config = dict(
    dataset='photos with spoken descriptions (Open Images, Localized Narratives)',
    image_size=64,
    crop_scale_min=1,
    encoder_moe='top_k',
    encoder_num_experts=8,
    fusion_encoder_width=320,
    fusion_encoder_head_dim=16,
    fusion_encoder_fused_qkv=False,
    fusion_encoder_moe='soft',
    fusion_encoder_moe_every=1,
    fusion_encoder_slots_per_expert=2,
    optimizer='adamw',
    adaptive_grad_clip=0.05,
    epochs=36.7,
    lr_schedule='cosine',
)
Rows from block 5 of the image encoder of a small model that answers yes/no questions on an image's attributes, named by matrix and row number. Rows with one number within an expert belong to one neuron, the router's apart. Each number is 128 + 24 x the weight over its row's rms, rounded and kept within 0 to 255. All counts start at 0.
Before each expert's rows are labels from the 100 images, of 14848, where the router gives the expert most weight on average: "strongest on" is what is common among them. Only what is clearly more common there than usual is listed. The data: photos with spoken descriptions (Open Images, Localized Narratives). In brackets: how many of the 100.
# router: router (encoder.blocks.5.mlp.router.weight, 8x128), inputs 0-127
# gate: expert gate (encoder.blocks.5.mlp.gate, 8x128x128), inputs 0-127
# up: expert up (encoder.blocks.5.mlp.up, 8x128x128), inputs 0-127
# down: expert down (encoder.blocks.5.mlp.down, 8x128x128, transposed), outputs 0-127

# expert 2
strongest on: text has "sky" (52); text has "grass" (39)
router.2 [119 151 126 142 126 146 108 128 157 149  97 121 126  98 124 112 130 160 144 107  74  96  91 106  94 127 108 130 186 113 128 123 155 164 136 133 113 116 127 107 138 157 138  99 126 106 154 132 168 121 115 132 108 165 144 151 142 166 158 121 134 127 140  98 195 134 115 107 129  72 117 133  93 165 129  92 129 136 149 135 132 126 126 157  80 149 112 134 120 118 108 149 131 141 138 106 158 141 133 132 107 151 111 107 150 151 164 113 135 126 167 111  97  72 158 141 147 119 141  77 101 115 106 154 103 188  97 154]
gate.8 [127 146 156 116  91 132 105 114 146 138 129 114 109 137 151  94 173 135 120 126 128 134 116 136  99  85 134 131 120 180 104 134 154 165 124 125 128  94 110 146 178 139 140 129 144  94 141 117 130 129 115 130 108 119 159 114 152 162 191 185 134 139 129 108 139 156 153 141 158  94 161 103  93 178 112 123 150 134 129 107 183 120 166 148 115 150 138 143 174  96 109 143 125 129 123 132 125 128 127 120 103 112  96 133 152 155 107 113 127 136 114  72  91 113 147 102 132 180 101 100  82 158 120 145  91 140 112 120]
up.8 [156 154 151 126 172 155 129  95 107 129 176 142 141 125 104 121 135 125 187 174 134 159 141 138 130 131 146 121 104 153 122  76  96 131 119 125 112 153 165 132 193 118 187 107 148 130 132  91 154  96 102 129 146 120 164 152 153 115 172 104 103 164 108 112 155 122  98 128 108 122 124 116 144 138 119  75 172 118 135 135 134 151 130 105 159 122 164 164  93  88 105 114 140 125 151 116  97 122 146 159 110 140 133 129 112 134  99 105 151 104 150 102 119 125  84 140 143 141 120 126 108 133 100 142 114 108 110 150]
down.8 [155 113 120 161  90  89 106 142 151 175 132  81 171 131 111 133 108 146 101 113 144 110 125 101 141 151 105 149 104 148  93 143 130 146 100 120 105 152 130 126 113 130 146 163 176 119 148 172 171 110 104 130  86  98 141 104  88 141 156 136  81  99 159 136 127 110 134  99 138 137 117 132 114  91 115 147 137 129 122 135 148 148 138 108 139 146  98 150 126 107 107 133 152 117 127 121 161 144 114 123 144 157 132 138 136 139 162 138 146 116 149 109  62 150 128 180 168 147  87 172 159 125 131 111  71 114 120 126]
gate.9 [ 82 126 149  70 107 130 128 163  89 129 129 120 130  81 100 105 121 158 101 110 126 124  91 137 109 137  92 102 132 149  82  89 141 148  69 163 143 148 107  89 152 110 148 126 156 117 154 113 154  86 146 181 112 140 161 132 110 164 159 153 134 122 123 109 123 116 100  90 141 148 123 126  89 140 139  96 159 129 117 144 113 107 147 134 177 165 153 107 155 111 136 160 149  95 131 138  99  84 156 169 106 130 121 114 144 108 130 141 131 128 128 131  99 167 117 112 147 136 128 121 126 101 149 143 138  97 137 129]
up.9 [123 130 130 147 153 155 134  98 126 114 136 146 110 162 133 135 106 116 153 142 168 131 169 104 189 129 173 124 145 109 162 118 167  98 138  95 151 111 103 124 100 134 130 150 143 161 109 121 121 136 129 143 144 135  97 136 131 162 100 137 143 121  87 133 111 151 132 145  98 136 132 122 164  91 150 155  92 131 154 139 106  71 119 135  81  64  76 167 117 151 128 102 138 133  95 141 180 138  61  93 120 130 146 107 114 144 129 162 125 134 135 134 114 147 118 139 127  90  83 122 115 105 138 119 139 130 134 154]
down.9 [153 132  84 125 172 126 124 135 132 105 141 154 135  95 166 137 125 144 125 136 154 174 121 146 156 122 127  90 139 122 123 133 131 127  96 129  92 111 163 128 118 112 125 108  86 131 134 136 133 161 126 142 134 129 184 156 139 115 118 140 150 152  83 158  96 164 143 161 122 137  91 105 149 138 136  68 121 106 127 171 104 125 135 145 149 112 157 104 111  95 141 160 127 174 118 102 159 124 147 143  79 125 125 148 137  97 106 122 133 178 185  95 148 103 135 142 190 108 161 112 148 112 120 118 139 109  98 105]
gate.10 [141  96  74 150 148 125 128 151 131  73 111 111 137 147 133 122 123 108 137  95 175 151 135 149 139 144 138 127 104 107 152 127 118 126 142 151 115 145 132 123 116 135 113 104 139 137 155 115 127 139 107 139 153 112 108 143  99 102  71 162 172 135 134 153 144 146 188 175 110  90 141 134 132  74 148 144  91  93 135 123  81 148 123 144 102 115 113 117 115 100 144  94 142 161 114 157 139 165 119 125 139 138  77 149  86  74 129 125 141 136 138 117 167 119 128 117 176  91 149 134 143 114 134  75 142 128 129 115]
up.10 [117  98 130 137 154  99 170  98 185 141 142 136 116  93 102 144 119 119 128 157 124  94 198  67 139 111 137 117 151 123 143 146 152 170 106 165 121 118 137 151 126 110 109 141  89 136 110 123 161 143 145 105 146 143 126 124 163 132 127 134 172 118 125 118 115 130 118 129 117 158 165 137 150 113 147 140  96 100 164 104 147 137 116 106 112 152 132  94  91 102 123 116 108 122 124 112 108 138 124 120 139 128  97 181 130 144 173 131 109 100 120 154 117 112 134 187 131 180 100 125 112 114  93 116  85  84 148 136]
down.10 [111 140 108 169 121 162 121 106 118 151 183 162  98 131  92 160 169 121 110 106  88 149 127 116 150 114 137  91 147 111 127  95 148 126 122 126 150 162 129 125 124  88 114 146 130 126 106 128 154 104 136 164 114 128  94 176 125  54 123 119 179 116 123 106 115 145 134 133 103 122 126 134 126 168 126 129 173 134 114 149 166 128 113 136 118  81 110 172 167 119 119  71 156  98 135 114 105 135 101 164 128  95 135 103 139  97 134 142 109 114 146 121 150 127 115 157 140 114 105 159 135 160 124  86  97 145 117 131]
gate.11 [112 104 148 150 112 138 185 136 124  99 151 174 143 130 132 129 133 144 104 144 181 136 154 136  93 130 117 102 135 179 138  75 156 124 107 138 135 155 147 143 104  85 117 122 101 128 125 129 140 120 103 120 148 143 186 133 131 118 102 168 174 148 128  66 110 130 151 129 167 115 113  91 115 149 124 117  89 122 119 122 132 138 151 133 135 139 134 136 165 128 136 145 127 131  72 158 118  84 120 111 148 163 133 169 163 154 148 155 145  72  87 102 169 131 121 123 119 145 122 136  99 100 148 111 127 125 111 131]
up.11 [171 136 114 170 199 149 115 125 121 160 128 114 113 158 135 114 141 106 137 128 153 139 132 123 143 126 155 113 126  57 117 102 133 154 174 132 126 162 172 127 149 151 133  75 122 169 106 105 180 135  95  98 149 109  88 139 155 108 132  76 126 130 107 137 146 129 118 126  77 140 139 149 112  84 143  86 131 132 115 135 131 127 144 150 154  95 154 139 106 113 101 155 117 163 151 104 145 124 118 131 132 110 110 159 140 122 136  86 106 109 100 113 143 147 160 144 140 108 131  82 139  94 108 128 115 138 133 153]
down.11 [178 124 104 174 106 104 131 100  97 134 132 112 110 120  71 103 124 113 110 130  67 134 177  86 147 142 127 187 128 101 133 112 113 176 110 149  91 139 146 133 115 124 144 104 137 168 110 106 152 141 153 122  96  63 169 104 120 128 122 150 155 119 154 119 102  71 136  92 143 111 133 145 126 127 128 165 103 111 123 143 160 117 131 131 142 168 127 158 125 120  77 123 149 144 134 132 113 133 173 137 105 117 127  93 154 145 144 133 114 118 153 132 109 134 114 158 126 152 121 155 131 102 142 135 135 106 145 159]

# expert 4
strongest on: text has "grass" (45); text has "plants" (27)
router.4 [ 66 144 126 128 107 133 183 102 135 156 129  88 126 135 123 135 101 160  74 119 157 122 142 119 117 156 162 106 124 124  90 111 125  82 127  77 105 138 140  91 143  73 129 117 158 104 153 122 158 117 108 151  98 149 105 147 146 177 135 155 101  97 113 169 149 153 144  76 129 158 130 111 114 123 105 149 122 116 119 122 117  73 133 120 179  91 125 106 115 119 162 151 141 129 115 153 140 113 148 143 126  99 125 133 141 134 144 154 158 143 135 160 146 131 110 143 125  97 140 104  96 170 145 145 134 126 103 132]
gate.8 [131 134 132 154 149 139 149 125  73 105 142 136 120 131 101 126  72 142 117 124 111 164 141 119 125 119 166 124 100 170 150 160 102 142 160 108 157 154 111 118 112 134 147 107 110 188 111 112  97 144 171 156 123 138 112 140 118 127 109 160 162 146  88 130  98 150 119 149 124 153 135 151 129 122 124  99 103 130 100 151 115 107 143 105 112 106 131 113 119 108 168 115 153 137  77 126 137 131 185 138 118 137 101 123 159 104 106  88 102 156 128 102 149 162 139 153 170 109 149 155 134  94 132  75 174 113 171 129]
up.8 [130 134 115 111 122 147 158  92 117 103 129 129 132 139 145 139 105 108 113 146 195 136 150 155 153 149 174 121 121  91 144 122 130 152 151  88  91 131 124 100 142 126 150 124 115 161 132 141 140 151 138 116 156 100 120 123 142 136 159 116 101 111 145 150  99 169 159 168 135 147 158 138 123 131 200 106 151 158 111 129 108 128  71 105  75 151 140 117 130 128 142 101  97 130 146  97 139 162  90 154 123 148 133 154 141 150  77 104 107 112 165 169 126 148 117 136 178 120 128 142 143 136 165 157 130 100 153 118]
down.8 [134 122 162 131 119 167  99 175  86 126 130 120 118 129  98 137 146 109 123 113 129 147 101 128 101 126 122 135 150 114 125 128 146 119 109 124 130 129 110 138 153  86 124  88 157 116 109 203 135 149  82  94 142 135 127 143 114  97 136 122  81 111 199  69 152 113 108 120 162 108 163 142 126  91 116 131  99 158 133 143 152 113 112 163  97 161 116 147 145 126 133 161 121 117 106 152  96 152 111 117 184 157 172  91 150 114 140 130 114  98 117 127 132 107 145 113  91 114 165 122 134 133 111 135 115 167 125 109]
gate.9 [ 53 120 111  94  97 106 128 164 144 109 130 142 113 133 129 116 141 106 114  74 150 206 118 133 180 137 115 116 135  87 149 129 125  81 133 132 139 119 118 117 125  65 143 106 128 106 128 129 136 115 152 142 150 128 129 131 164 155 150 157 100 143  94 175 141 142 100  97 149  85 123 129  85 107 112 129 131 116 121 134 126 128 152 123 158 124 126  84  89 126 103 130 166 136 108 146 124 169 179 129 119 128  99 105 164 129 141 134 169  91 142 128 123 107 152 133 140 134 126 120 123 143 117 130 125 149  83 113]
up.9 [ 87  91 105  99 116 141 170 145 125  97 113 133 112 121 122  93  99 155 112  97 147 147 123 151 149 143 131 141 117 149 120 146 101  87  95  97  75  90 135  98 148  94 177 103 118 128 123 153 144 123 112 132 122 127 129 139 190 141 105 150 109 141 123 151 140 129 122 105 177 107 158 147 123 176 147 149 111 126 126 140 114 110 135 154 171 139 155  83  89 126 130 106 149 137 148 164 116 116 111 132  92 165 111 129 156 163 158 171 175 123  98 144 133 110 123 111 134 116 153 132 139 102 159  99 137 160  96 115]
down.9 [113 119 110 136 128 143 143 155 120 126 144 131  86 164 162 111 120 128 105 180 150  90 129 119 112 103 101 129 183 112 124 141 108 138 121 143 118 121 116 148 138  83 112  93 134 137 115  81 135 126 136 128 112 164 149 159 114 136 122 139  91 129 118 135 145 108 120 114 113 180 106 165 140 130  70 118 134 107 117 130 131 100  94 159 118 119 149 131 120 135 135 114 118 118 167 124 145 125 126  92 146  88 111  90 145 178 119 109  78 101 135 114 186 186 105 192 149 116 140 157 141 171 118 103 147 140 112 141]
gate.10 [115 106 122 175 112 121 101  95 131  88 117 102 141 143 132 136  85 116 127 136  98 155 135 107  98 113 189 102 111  94 151 164 142 144 147 136  81 139  97 162 153 136 134 152 167 112 156  78 116 129 126 148 133 114 141 141 121 120 138 141 110 141 104 158 142 108 132 185  75 120 128 169 127 121 171 149 133 149 147 133 123 124 142 107 114  95 103 149 100 131 106  98 113 147 123 132 102 160 129 129 144  90 136 128 128  68  86 140 176 159 154 146 131 151 135 127 117 132 107 104 137 132 113 150 156  86 155 164]
up.10 [117 114 138  98 126 134 119 163 121  81 105 156 111 156 159 143 198 111 126 148 133  87 100 162 152 128 140 107 115 118 133 152 115 133 141 144 130 110 138 126 135 131 142 107  75 164  94 140 158  97 159 107 128 111 105 129 140 131 110 103 152 159 127 127 136 127 131  90 149 115 109 119 119 147 145 123 162 105 151 100  99 126 109 159 122 156 188 100  98 163 119 114 152 152 187 138 124  99  92 111 145 120 103 112 142 170 148  80 104  98 139  68 127 147 138 141 107 119 122 135 159 114 152 115 150 152  98 110]
down.10 [149  83  76 126  87 145 168 134 100 128 124 149 108 113 124  70 123 173 132 167 126 157 153 136 147 110 126  94 153 174 142 103 131 124 103 138 137 138 142 116 162  91  80 137 128 162 103 101 132 116 137 154  83 155 114 187 118 153 116 112 139 132 110 146 142 148 108 152 107 152 125 122 145 165 143 115 146 115 118 129  91  73 134 165 106  84 125 131 131 117 142 114  98 120 136 145 150 118 152 172 120 114  95 146 123 161  88 140 100 114 129 165 129 151 127 157 110 109  90 156 139 118 132  90 140 116 125 123]
gate.11 [154  85  89 118 123 148 127 135 149 146 179  90 137 116 113 103 114  86 125 149  92 140  93 147 100 114 165 139  89 116 119 124 184  69 111 156 106 142 161 120 124 139 102 110 111 100 155 145 160 124 172 195 108 115 129 124 149 143 161 151 149 127 123 110 149 146 111 139  80 122 155 113 136 111 105 103 152 129 113 136 140 118 131 143 139 108 112 140 148 115  81 152 148 162 134  93 135 136 118 167 164 123 144 126 102  83 107 101 157 119 141 153 117 141 127 137 168 117 140  79 105 143 131 139 122 144 111 115]
up.11 [118 139 144 109 108 149 128 132 145 110 128 108 116 104 143 137 146 110  86 115  80 114 129 125 108 135 103 141 138 148 131 132 107  96 114 105 125 135 118  63 166 167 137 103 162  81 157 112 108 134 137 144 153 115 107 143 135 142 176 124 118 107 117 161 146 120 145 122 134  96 103  96  82  95 122 155 187 136 161 132 104 142 152 108 179 105 132 135 167 147  80 183 127 104 107 119 122 161 140 148 139 125 100 119 110 102 174 134 140 144 119 166 119 132 174 122 104 120 157 140  84 136 145 128 113 115  88 104]
down.11 [ 96 165 183 119 176 148 112 121 107 162 121 154 134 155 153 147 151 126 135 138 125  99 153 154 113 142 143 164 128 144 105 154 148 113 140 122 119 129  87 135 122 141 121  77 138 125 130 126  89 131 112  98 155 143 134 130 130 106 134 101  87 148 136 146 149 149 161 118 168 127 136 138 114 111 106 158  95 113 127 123 153 151 145 112 117  70 148 149 161 162 119 119 128 119 152 108 152 139  97 138 112 146 174 129 150 139 140 154  88  77  70 120  92 115 106  98  63 114 122 163 107 119 143 164 100 118 103 120]

# expert 5
strongest on: text has "sky" (54)
router.5 [138 117  91 155 134 147 156 158 117 151 118 131 130 132 168  85 109 133 137 123  97 116 134 165 109 126 125 147 106 142 140 115 132 119 182 173  98 147  93 161  98 124 117  82 174 122 112 147 116 149 105  93 168 150 142 179 153 128 120 129 113  93 136 144 123 154 173 117 154 163  95 146 146 114 117 128 123 122 140 129  88 149 166 128 105 111 135 109 133 128  63 165 156  97 120 147 155 142 128 162 137 136  99 155 140 139 129 125 172  80 121 122 124 104 114 151 104 147 132 147 154  89 111  94 115 142 142  91]
gate.8 [144  78 124 118 111 109 131 121 163  90 103 109 141 128  92 143 135 131 107 123 145 135  97 161 128 101  92 101 109 162 138 177 124 123 120 175 139  91 120  69 156 116  83 173 115 133 161 161 170 101 131 116 104 148 151 110 109 126 163 118 136 121 130 127 146 146 153 134 137 113 124 100 108 161 153 114 112 133 137 149 125 176 103 147 115 121 123 110  90 122 129 114 143 136 135 167 104  63  84 134 151 147 125 140 124 148 124 156 159 154 168  94 133 110 172 151 103 166 114 163 119 124 119 121 132 126 163 133]
up.8 [ 67 152 131  94 168 130 138 109 122 130 133 135 120  99 130 145 124 133  90 137 102  92 103 131  90 120 125 152 142 129 124 160 142 156  93 147 109  94 125  95 133 100  97 122 147 115 129 150 117  80 161 143 156 123 148  81 129 143 163 161 103 125 130 106  94 127 122 118 131 120 136 100 103 117 154 117 164 186 117 113 157 116 114 102 131 171 129 141 144 143 149 145  92 143 136 150  87 135 108 150 113 182 183 144 178 142 131 160 110 165 145  99  91 118 147 132 152 160 106 126 163 100 137 146 123 107 119 117]
down.8 [153 148 102 116 139 154 126  96 149 132 148 168 138 137 102 125  95  89 125 173 122 143 129 121 152 115 132 154 140 119 138 122 117 105 152 116 137 123 107 168 104 170 145 117 117 110 130 125  96 128 122 126 121 120 122 152 115  85  76 123 118 111 141 154 191 131 145 157 144 103  86 140  94  84 120 163 147 127 131 126 121 147 154 116 123 100 116  96 127 148 136 150 138 105 120 147 136 173 107 119 133 138 159 134 150 125 115  92 142  90  95 119 119 166  67 186 131 145 165  95  99 152 161  93 137 186 114 149]
gate.9 [158 123  92 116 107 126 118 176 119 163 124 146 133 158 129 122 115 134 117 137 173 140 132 118 139 153 110 143  80 155 162  79 149 120 126 115 164 147  78 152 127 136  99 133 136 204 159  91  92 151 132 148 121 117 102 144 103 128 140 154 155  92 118 120 131 133 110 146 123 163  83 123 175 124 127 116 128  89 135 119 114 121 115 146 131 141  99 123 121 152 146 131 130 117 142 116 180 105 109 110 145 124  61 120 113 159 104 131 116 100 151 181 149 127 147 112 114 112 111 121 149 120  90 107 167 126 171 137]
up.9 [141 131 134 148  88 177 122 143  92 156 142 153 151 167  93 144 124 104 161 164 159 102 125 143 142 141 114 148  96 122 152 138 160  92  99 118 146  94  86 145 150 131 107  89 130 153 162 107  96 129 128 138 138 112  90 128  68 144 138 156 159  99 143 166 140  90 126 114 135 130 116  93 144 132 123 127 159 100 138  91  99  89 121  99 146 102 119 169 133 166 154 105 161 116 136  91 166 127 149 105 117 133 100 136 104 126  99 141 148 100 129 139 116 152 155 126 125 114 118 165 114 140 106  87 138 129 162 163]
down.9 [161 186 152 157 138 125 144  86 130 109 131 175 152 133 117 145  40 132  95 120 123  94 120 118 115 107 159 154 143 136 135 117 122 136 107 126 153 120  90 119 158 163 146 122 132 140 121 104 132  94 149 150 141 141 174 134 103 131  77 118 145 109 116 125 129 110 113 149 148 123 132 142  99 113 156 130 148 136 148 153 136 160 128 111 122  98 118 122 117 102 151 119  89  95 126 140 169 130  92 153 133 123 170 148 137  84 109 107 162 161 165 141 133 113 118 133 147 131 171  79 161 140  83 144 103 105 130 157]
gate.10 [174 139 132 111 139 105  92  81  93 100 110 127  83 156 153  82 138 104 153 142 141 130 147 167 135 104 134 114 139 157 150 129 104 126 171 101 127 114 145  80 153 150 144 104 148 134 120 108 127 175 132 141 178 126  93 165 122 119 140 130 159 130 137 147 120 148 139 158 155 115 137 131  96 150 145  95 185 114 137 144  94 109 107 107  98 115 151 101 105 122 120 148 175 144 129 107 137 122 135  81 148 156 132 119 146 119  71 101 113 144 126 148 130 116 165 155 113 136 105 137 140  75 127 123 138 120 136  82]
up.10 [123 138 136 162 117 103 129 157 155 146 146 105 140 113 117 142 150  78 150  96  89  86 123  87  82 118  78 172 121 100 134 142 119 181 122 132 125  88 132 137  91  89 146 150 175 143 118 113 141  92 157 121 111 148 124  99 132 110 147 107  94 126 141  78 134 133 125  86 110 141 107 128 158 155 117 144  75 141  81 142 142 142 144 144 135 121 135 142 156 113 115 134 160 142 160 107  93 133 115 109 129  85 174 104  92 136 145 128 109 148 111 127 128 151 132 137 181 147 123 135 136 112 127 127 137 168 130 157]
down.10 [121 102 111 123 170  93 102 147 138 139 152 114 134 141 135 113 145 114 143 158 168 149 131 155 129  99  83  98 120 126 139 122  97 136 116 125 129 159 154 106 146 159 142 151 114 118 143 121 158 150 126 162 131 103  85 112  87 108 146 100 159 144 112 107 112 102 117 129  93 148 165 130 124 135 124  95 148 138 100 159  97 132 131 167 144 160 119 127 121 133 112 189 107 136 133 116 142  91 129 141 121  50 103 169 150 109  77 140 141 104 178 130 184 168 146 130 122 138 155 158 124 129 106 141 154 107 140 152]
gate.11 [ 75 186 115 151 147 118 122 134 151 121 130 139 131 156 116 143 148 109 155 150 186 114 146 121  95 148 154 144 131 125 123 136 136 128  87  87 136  99 145 138 131 103 116 122 122 137 148 100 103 101  94 127 157 135 142 130 129  88 134  61 106 167 132 128 111 146 145  79 159 145 109 101 148 114  71  85 137 131 125 142 131 118 125 127 152 123 150 151 145  57 152 117 128 116 189 109 144 146 129 103 136 151 164 120  99 139 109 165 115 117 178 122 163  87 129 120 130 140 127 112 127 130 151 107 117 154 120 121]
up.11 [ 78 147 142 140 111 169 138 174 151 145 136  93 134 131 138 119 130 154 182 147 160  96 144 117 143 151 136 157 168 126 144 150 113  86 114 101 132 128 120 132 119 141 114 122 120 152 104 145 162  91 144 165  68 136 161  75 149 128 150 178 117 164 131 111 108 127 132 135  97  86 147 107 147 156  84  93  98 125 110 135 143 123 115 148 152  80 131 121 140 127 115 121 116 103  98  96 140 122 141 127 119 123 121 110 117 169 122 117 126 130 130 104 135 168 122 132 163 154 124 101 107  79 149 102  79 160 138 114]
down.11 [130 135 151 115 170 167 105  97 133 169 132 123 174 145 129 102 131 128 157 147 171 130 125 161 132 154 146 167 103 129 135  62 137  99 127 151 133  84 102 161 129 152 136 170 161 102 113 123 110 121 115 103 125 128 122  92 128 113  99  90 165 116 141 161 107 143 114 159 122 123 156  91 129 148 127 142 119 176  97 158  87 122 151 156 138 123 116 135 111  84 129  88 119  98 120 144 145 133  99 156 137 127 101 103 140 104 130 148 143 126 143 114 169  84  90  80 123 110 125  80 127 140 144 143 104 113 139 141]

# expert 3
strongest on: text has "white" (28); text has "black" (25)
router.3 [134 154 144 110 135 133 139 113 144 106 150 110 126  89 127 141 164 174 161 129 148 105 128 101 118 127 135 145 143 104 165 141 149 124 140 149 152 200 132 146 128 154 126 124 121  54  94 120 146 143  87 113 147 163 140 150 123 124 117 132  85 131 122 162 118 100 130 150 152 155 115  80 110  75 108 168 137 125 153 147 149 139 130  88 141  93 127 125 147 159 128 155 144 112 110 137  93 125  89 109 148 152 119 172  91 116 151 156 143 153 108 118 122 101 120 125 166  88 129 126 108 138  93 127  86  86 137 114]
gate.8 [142 129 132 106 117 180 118  83 122  95  91 136 109 127 146 152 133  95 172 128 108 101 121 123 154 146 139 130 147 117 171 115 103 134 168 136 129  78 131 158 116 172 116 138 170 106 117 114  89 178 109 106 175 113 119 138 122 124 144 150  98  97 135 145 112 116 148 150 127  89  85 113 124 100 137 175 139 104 186 115 119 106 153 115 123 122 121 126 169 156  94 102 145 129 110 105 107 137 146 129 121 195 134 103 105 116 117 131 143 131 119 147 142 129 120 148 137 122  95  82 107 125 158 105 109 121 115 172]
up.8 [112  70 129 115 142 144 112 161 164 144 106 138 116 123 141 133 104 167 138  71 154 149 110  88 127 115  92 132 125 103 140 117 110 151 114 171 117  97  85 137 126 162 147 136 138 137 136 134 100 141 123 114 125 104 126 100 154 152 106 153 123 126  72 101 143 131 158 189 107 155 115  70 131 154 106 110 148  99  92 131  80 137 128 137  94 182 148 102 112 117 160 111 123 142 156 134 133 119 157 109 143 131 133 126 103 132 101 109 125 177  96  90 137 142 139 115 162 138 151 120 154 131  99 114 155 102 133 151]
down.8 [124 163 103 158 175 148 170 121 121 137 111 154  95 133  97 134 127 109 103 161 113  96 116 179 127 150 119 138 113 134 146 149 153 129 131 121 130 169 131 128 110 160  97 145 120 140 117 126 145 147 130 130 114 106 119 177 104 113 138 146 141  96 152 117 153 128 116 126 128  74 122 160 125  90 137 132 137 147 167 159 127 135 126 115 105  95 149 115 164 111 117 143 148 141 154 123 121 130 122  90  89 143  79 162 115  84 185  92 158 110 150 149  85 109 126 144 110 120 176 127 157  91  88 149  95 125  81 131]
gate.9 [122 144 118 159 120 136 126 129  80 129 109 119 115 103 120 140 167 136 176 130 150 118  56 118  98 120 160 131 135  72 115 186 134 126 172 140 122  85 117 165 131 107 136 102 101 142 135 205  91 112 116 104 139 120 104 100 145 134 164 135 105 148 108 153 182 129 112  76 161 106 113 131 118 102 133 150 131 137 148  86 147 144 142 149 122 113  90 135  95 134 179 144 134 136 112 124 132 155 121 124 155 133 111  93 109  91 130 131 136 118 121 123 108 126 136 147 104 131 127 136 108 124 131 124  83 162 146 133]
up.9 [115 130 108 127 127  95 102 131 130  95 150 147 160 109 114  96 155 134  88 129 154 172 133 163 101 142 123 105 148 144  99  98 141 131 128 117 137 145 165 123 131 100 135 125 156 132 120 135 155  92 146 158 139 169 183 171 125 143 135 111 132 159  98  81  91 135 101 138 134  97 166  98 129 175 152 115 124 168 117 129 123 118 143 116 172 146 164 147 126 115 111 152 133  69  95 115 125 140 165 111  76 112 116 145 139 116 146 144 123 164 158 154 137 161 121 138 115 152 183 107 109 130  89 125 139 124 132  96]
down.9 [140 119 143 142 163  92 127 109 103 121 141 102 169 130 121 115 123 149 139 144 117 124 150 120 135 138  97  92  94 123 187 130 143 146 121 145 158 139 145 175 117 124 139 135 158 118 120 118 161 116 114 123 107  86 119  91 151 143 136  99 117 133 133 158  95 133  92 127 122 128 145 146 127 100  84 122  81 128 115  83 178 155 140 104 106 118  99 144 133 128 126  98 145 100 138 156 137  76 138 106 144 131  71 168 134 148 156 153 109 109 135 128 142 129 145 131  93 153  99 190 115  61  91 101 135 113 130 158]
gate.10 [105 122  95  75 130  73 127 108  93 149 116 125  90 111 123 140 138  81 160 160 117 152 151 113 120 115 144 100 135 152 118 116  69 146 138 129  99 162 134 111 150  45 109 123  83 160 140 107 152 145  81 151 125 114  84 117 116 170 169 128 141 127 146 176 156 110 156 130  94 164 145 139 122 125 141 104 142 141 134 143 117  81 166 148 127 117 123 117 136 119 116  90 140 134 134 107 135 127 153 147 140 151 133 163 138 104 130 141  96 107 158 102 147 139 135 125 144 145 148 150 101 119 122 129  98 119 145 110]
up.10 [133 120  88 116 134  78 111 139 126 118 159  87 131  96 134 120 140 159 129 142 154 117 108 120 139 119 133 169 187  88 116 127 132 152  91 139 148 164 144 167 134 108 142 143  97 143  81 173 138 100 150  69 130 128 111 103 112 114 135 134 131 124 143 111 111  94 104 115 128 114 107  95 185 150 138  92 137 117 106 135 131 158 117 117 116 160 106 109 140 142 114 133  90 114  88  88 124 178 131 103 120 111 126  95 130  95 177 164  83 128 122 175 145 165 125 122 133 119 138 123 120 118 126  90 162 140 127 116]
down.10 [133  94 117  74 128 162 132 111 133 134 107 131 152 101 134 129 123 153 129 135 121 109 134 177 161 143 103 101 140 152 115 148 170 124 155 133 122 119 118 145 145 104 130 114 150 153 145 132 131 122 150 109 166 139 165  89 122 152  99 129 173 120 103 116  62 130 149 122 141 104 153  97 160 114 131 156  92 113 122 123 128 124  90 151 100 118  95  93 151 195 122 134 125 135 110 104 112 120 139 157 140 157 136 134 152 132 156  91 157 103 138 137  95 125 120  86  83 175 132 144 150  86  86 155 108  98 162 132]
gate.11 [166 140 134 123 131 155  78  99  84 141 138 127 150 160 136 119 138 134 113 106  91 133 135 140 119 110 134  96 155 144 111 108 120 147 124 153  94 110 139 123 156  96 145 156 203 119 106  98 127 122 128  91 167 112 142 117 129 180 111 138 153 164 106 170 127 118 127 133 162 135 154 115 140 181  91 135 110 166 104 107 140 140 169  91 133 124 138 100 115  97 110 109 119 153 117  94 118 119  84 119  91 162 124 103 178 106 119 129 149 144 131 123 151 123 151 143 142 122  81 125  68 135 135 115 150 123 134 138]
up.11 [114 130  98 163 119 113 142 157 137 142 123 155 111 112  75 116  71 131 107 156 147 143 137 110 126 137 115 167 120 102 112 128 132 137  83 139 165 142  95  96  98 107 122 122  88 155 158 125 125 138 151 177 105 139 131  95 101  96 137  92 128 136 132 107 170 158 108 132 105 125 134 151  95 151 126 103 155 102 110 145 131 136 106 155 152 143 120 114 132 110 106 141 138  98 165 137 204 127 150  90 129  93  91 153  80 122 120 132  95 117 146 137 109 148 124 127 101 128 163 154 129 109 110 134 168 184 107 132]
down.11 [127 145 102 146 153 115 163 114 148 128 128 122 127 135 153 106 103 137 197 179 115 120 124 116 123  92 133 147 185  88  75 123 138 147 158 139 125 143 111 149 115 131 145 141 100  87 108 173 125 149 107 137 163 123 112  96 150 109 157 119 137 109 145 136 119 103 111 113 147  82 164 143 154 117 111 138  58 137 136 130 133 139 151 140 144  94 155 141 114 145 152 156 138 125 126 167 104 119 153 137 109 137 147 147  99 135 146 104  94  91 134  99  96 132 125 124 174 125 185 100 111 113 130 147  93 126  98  98]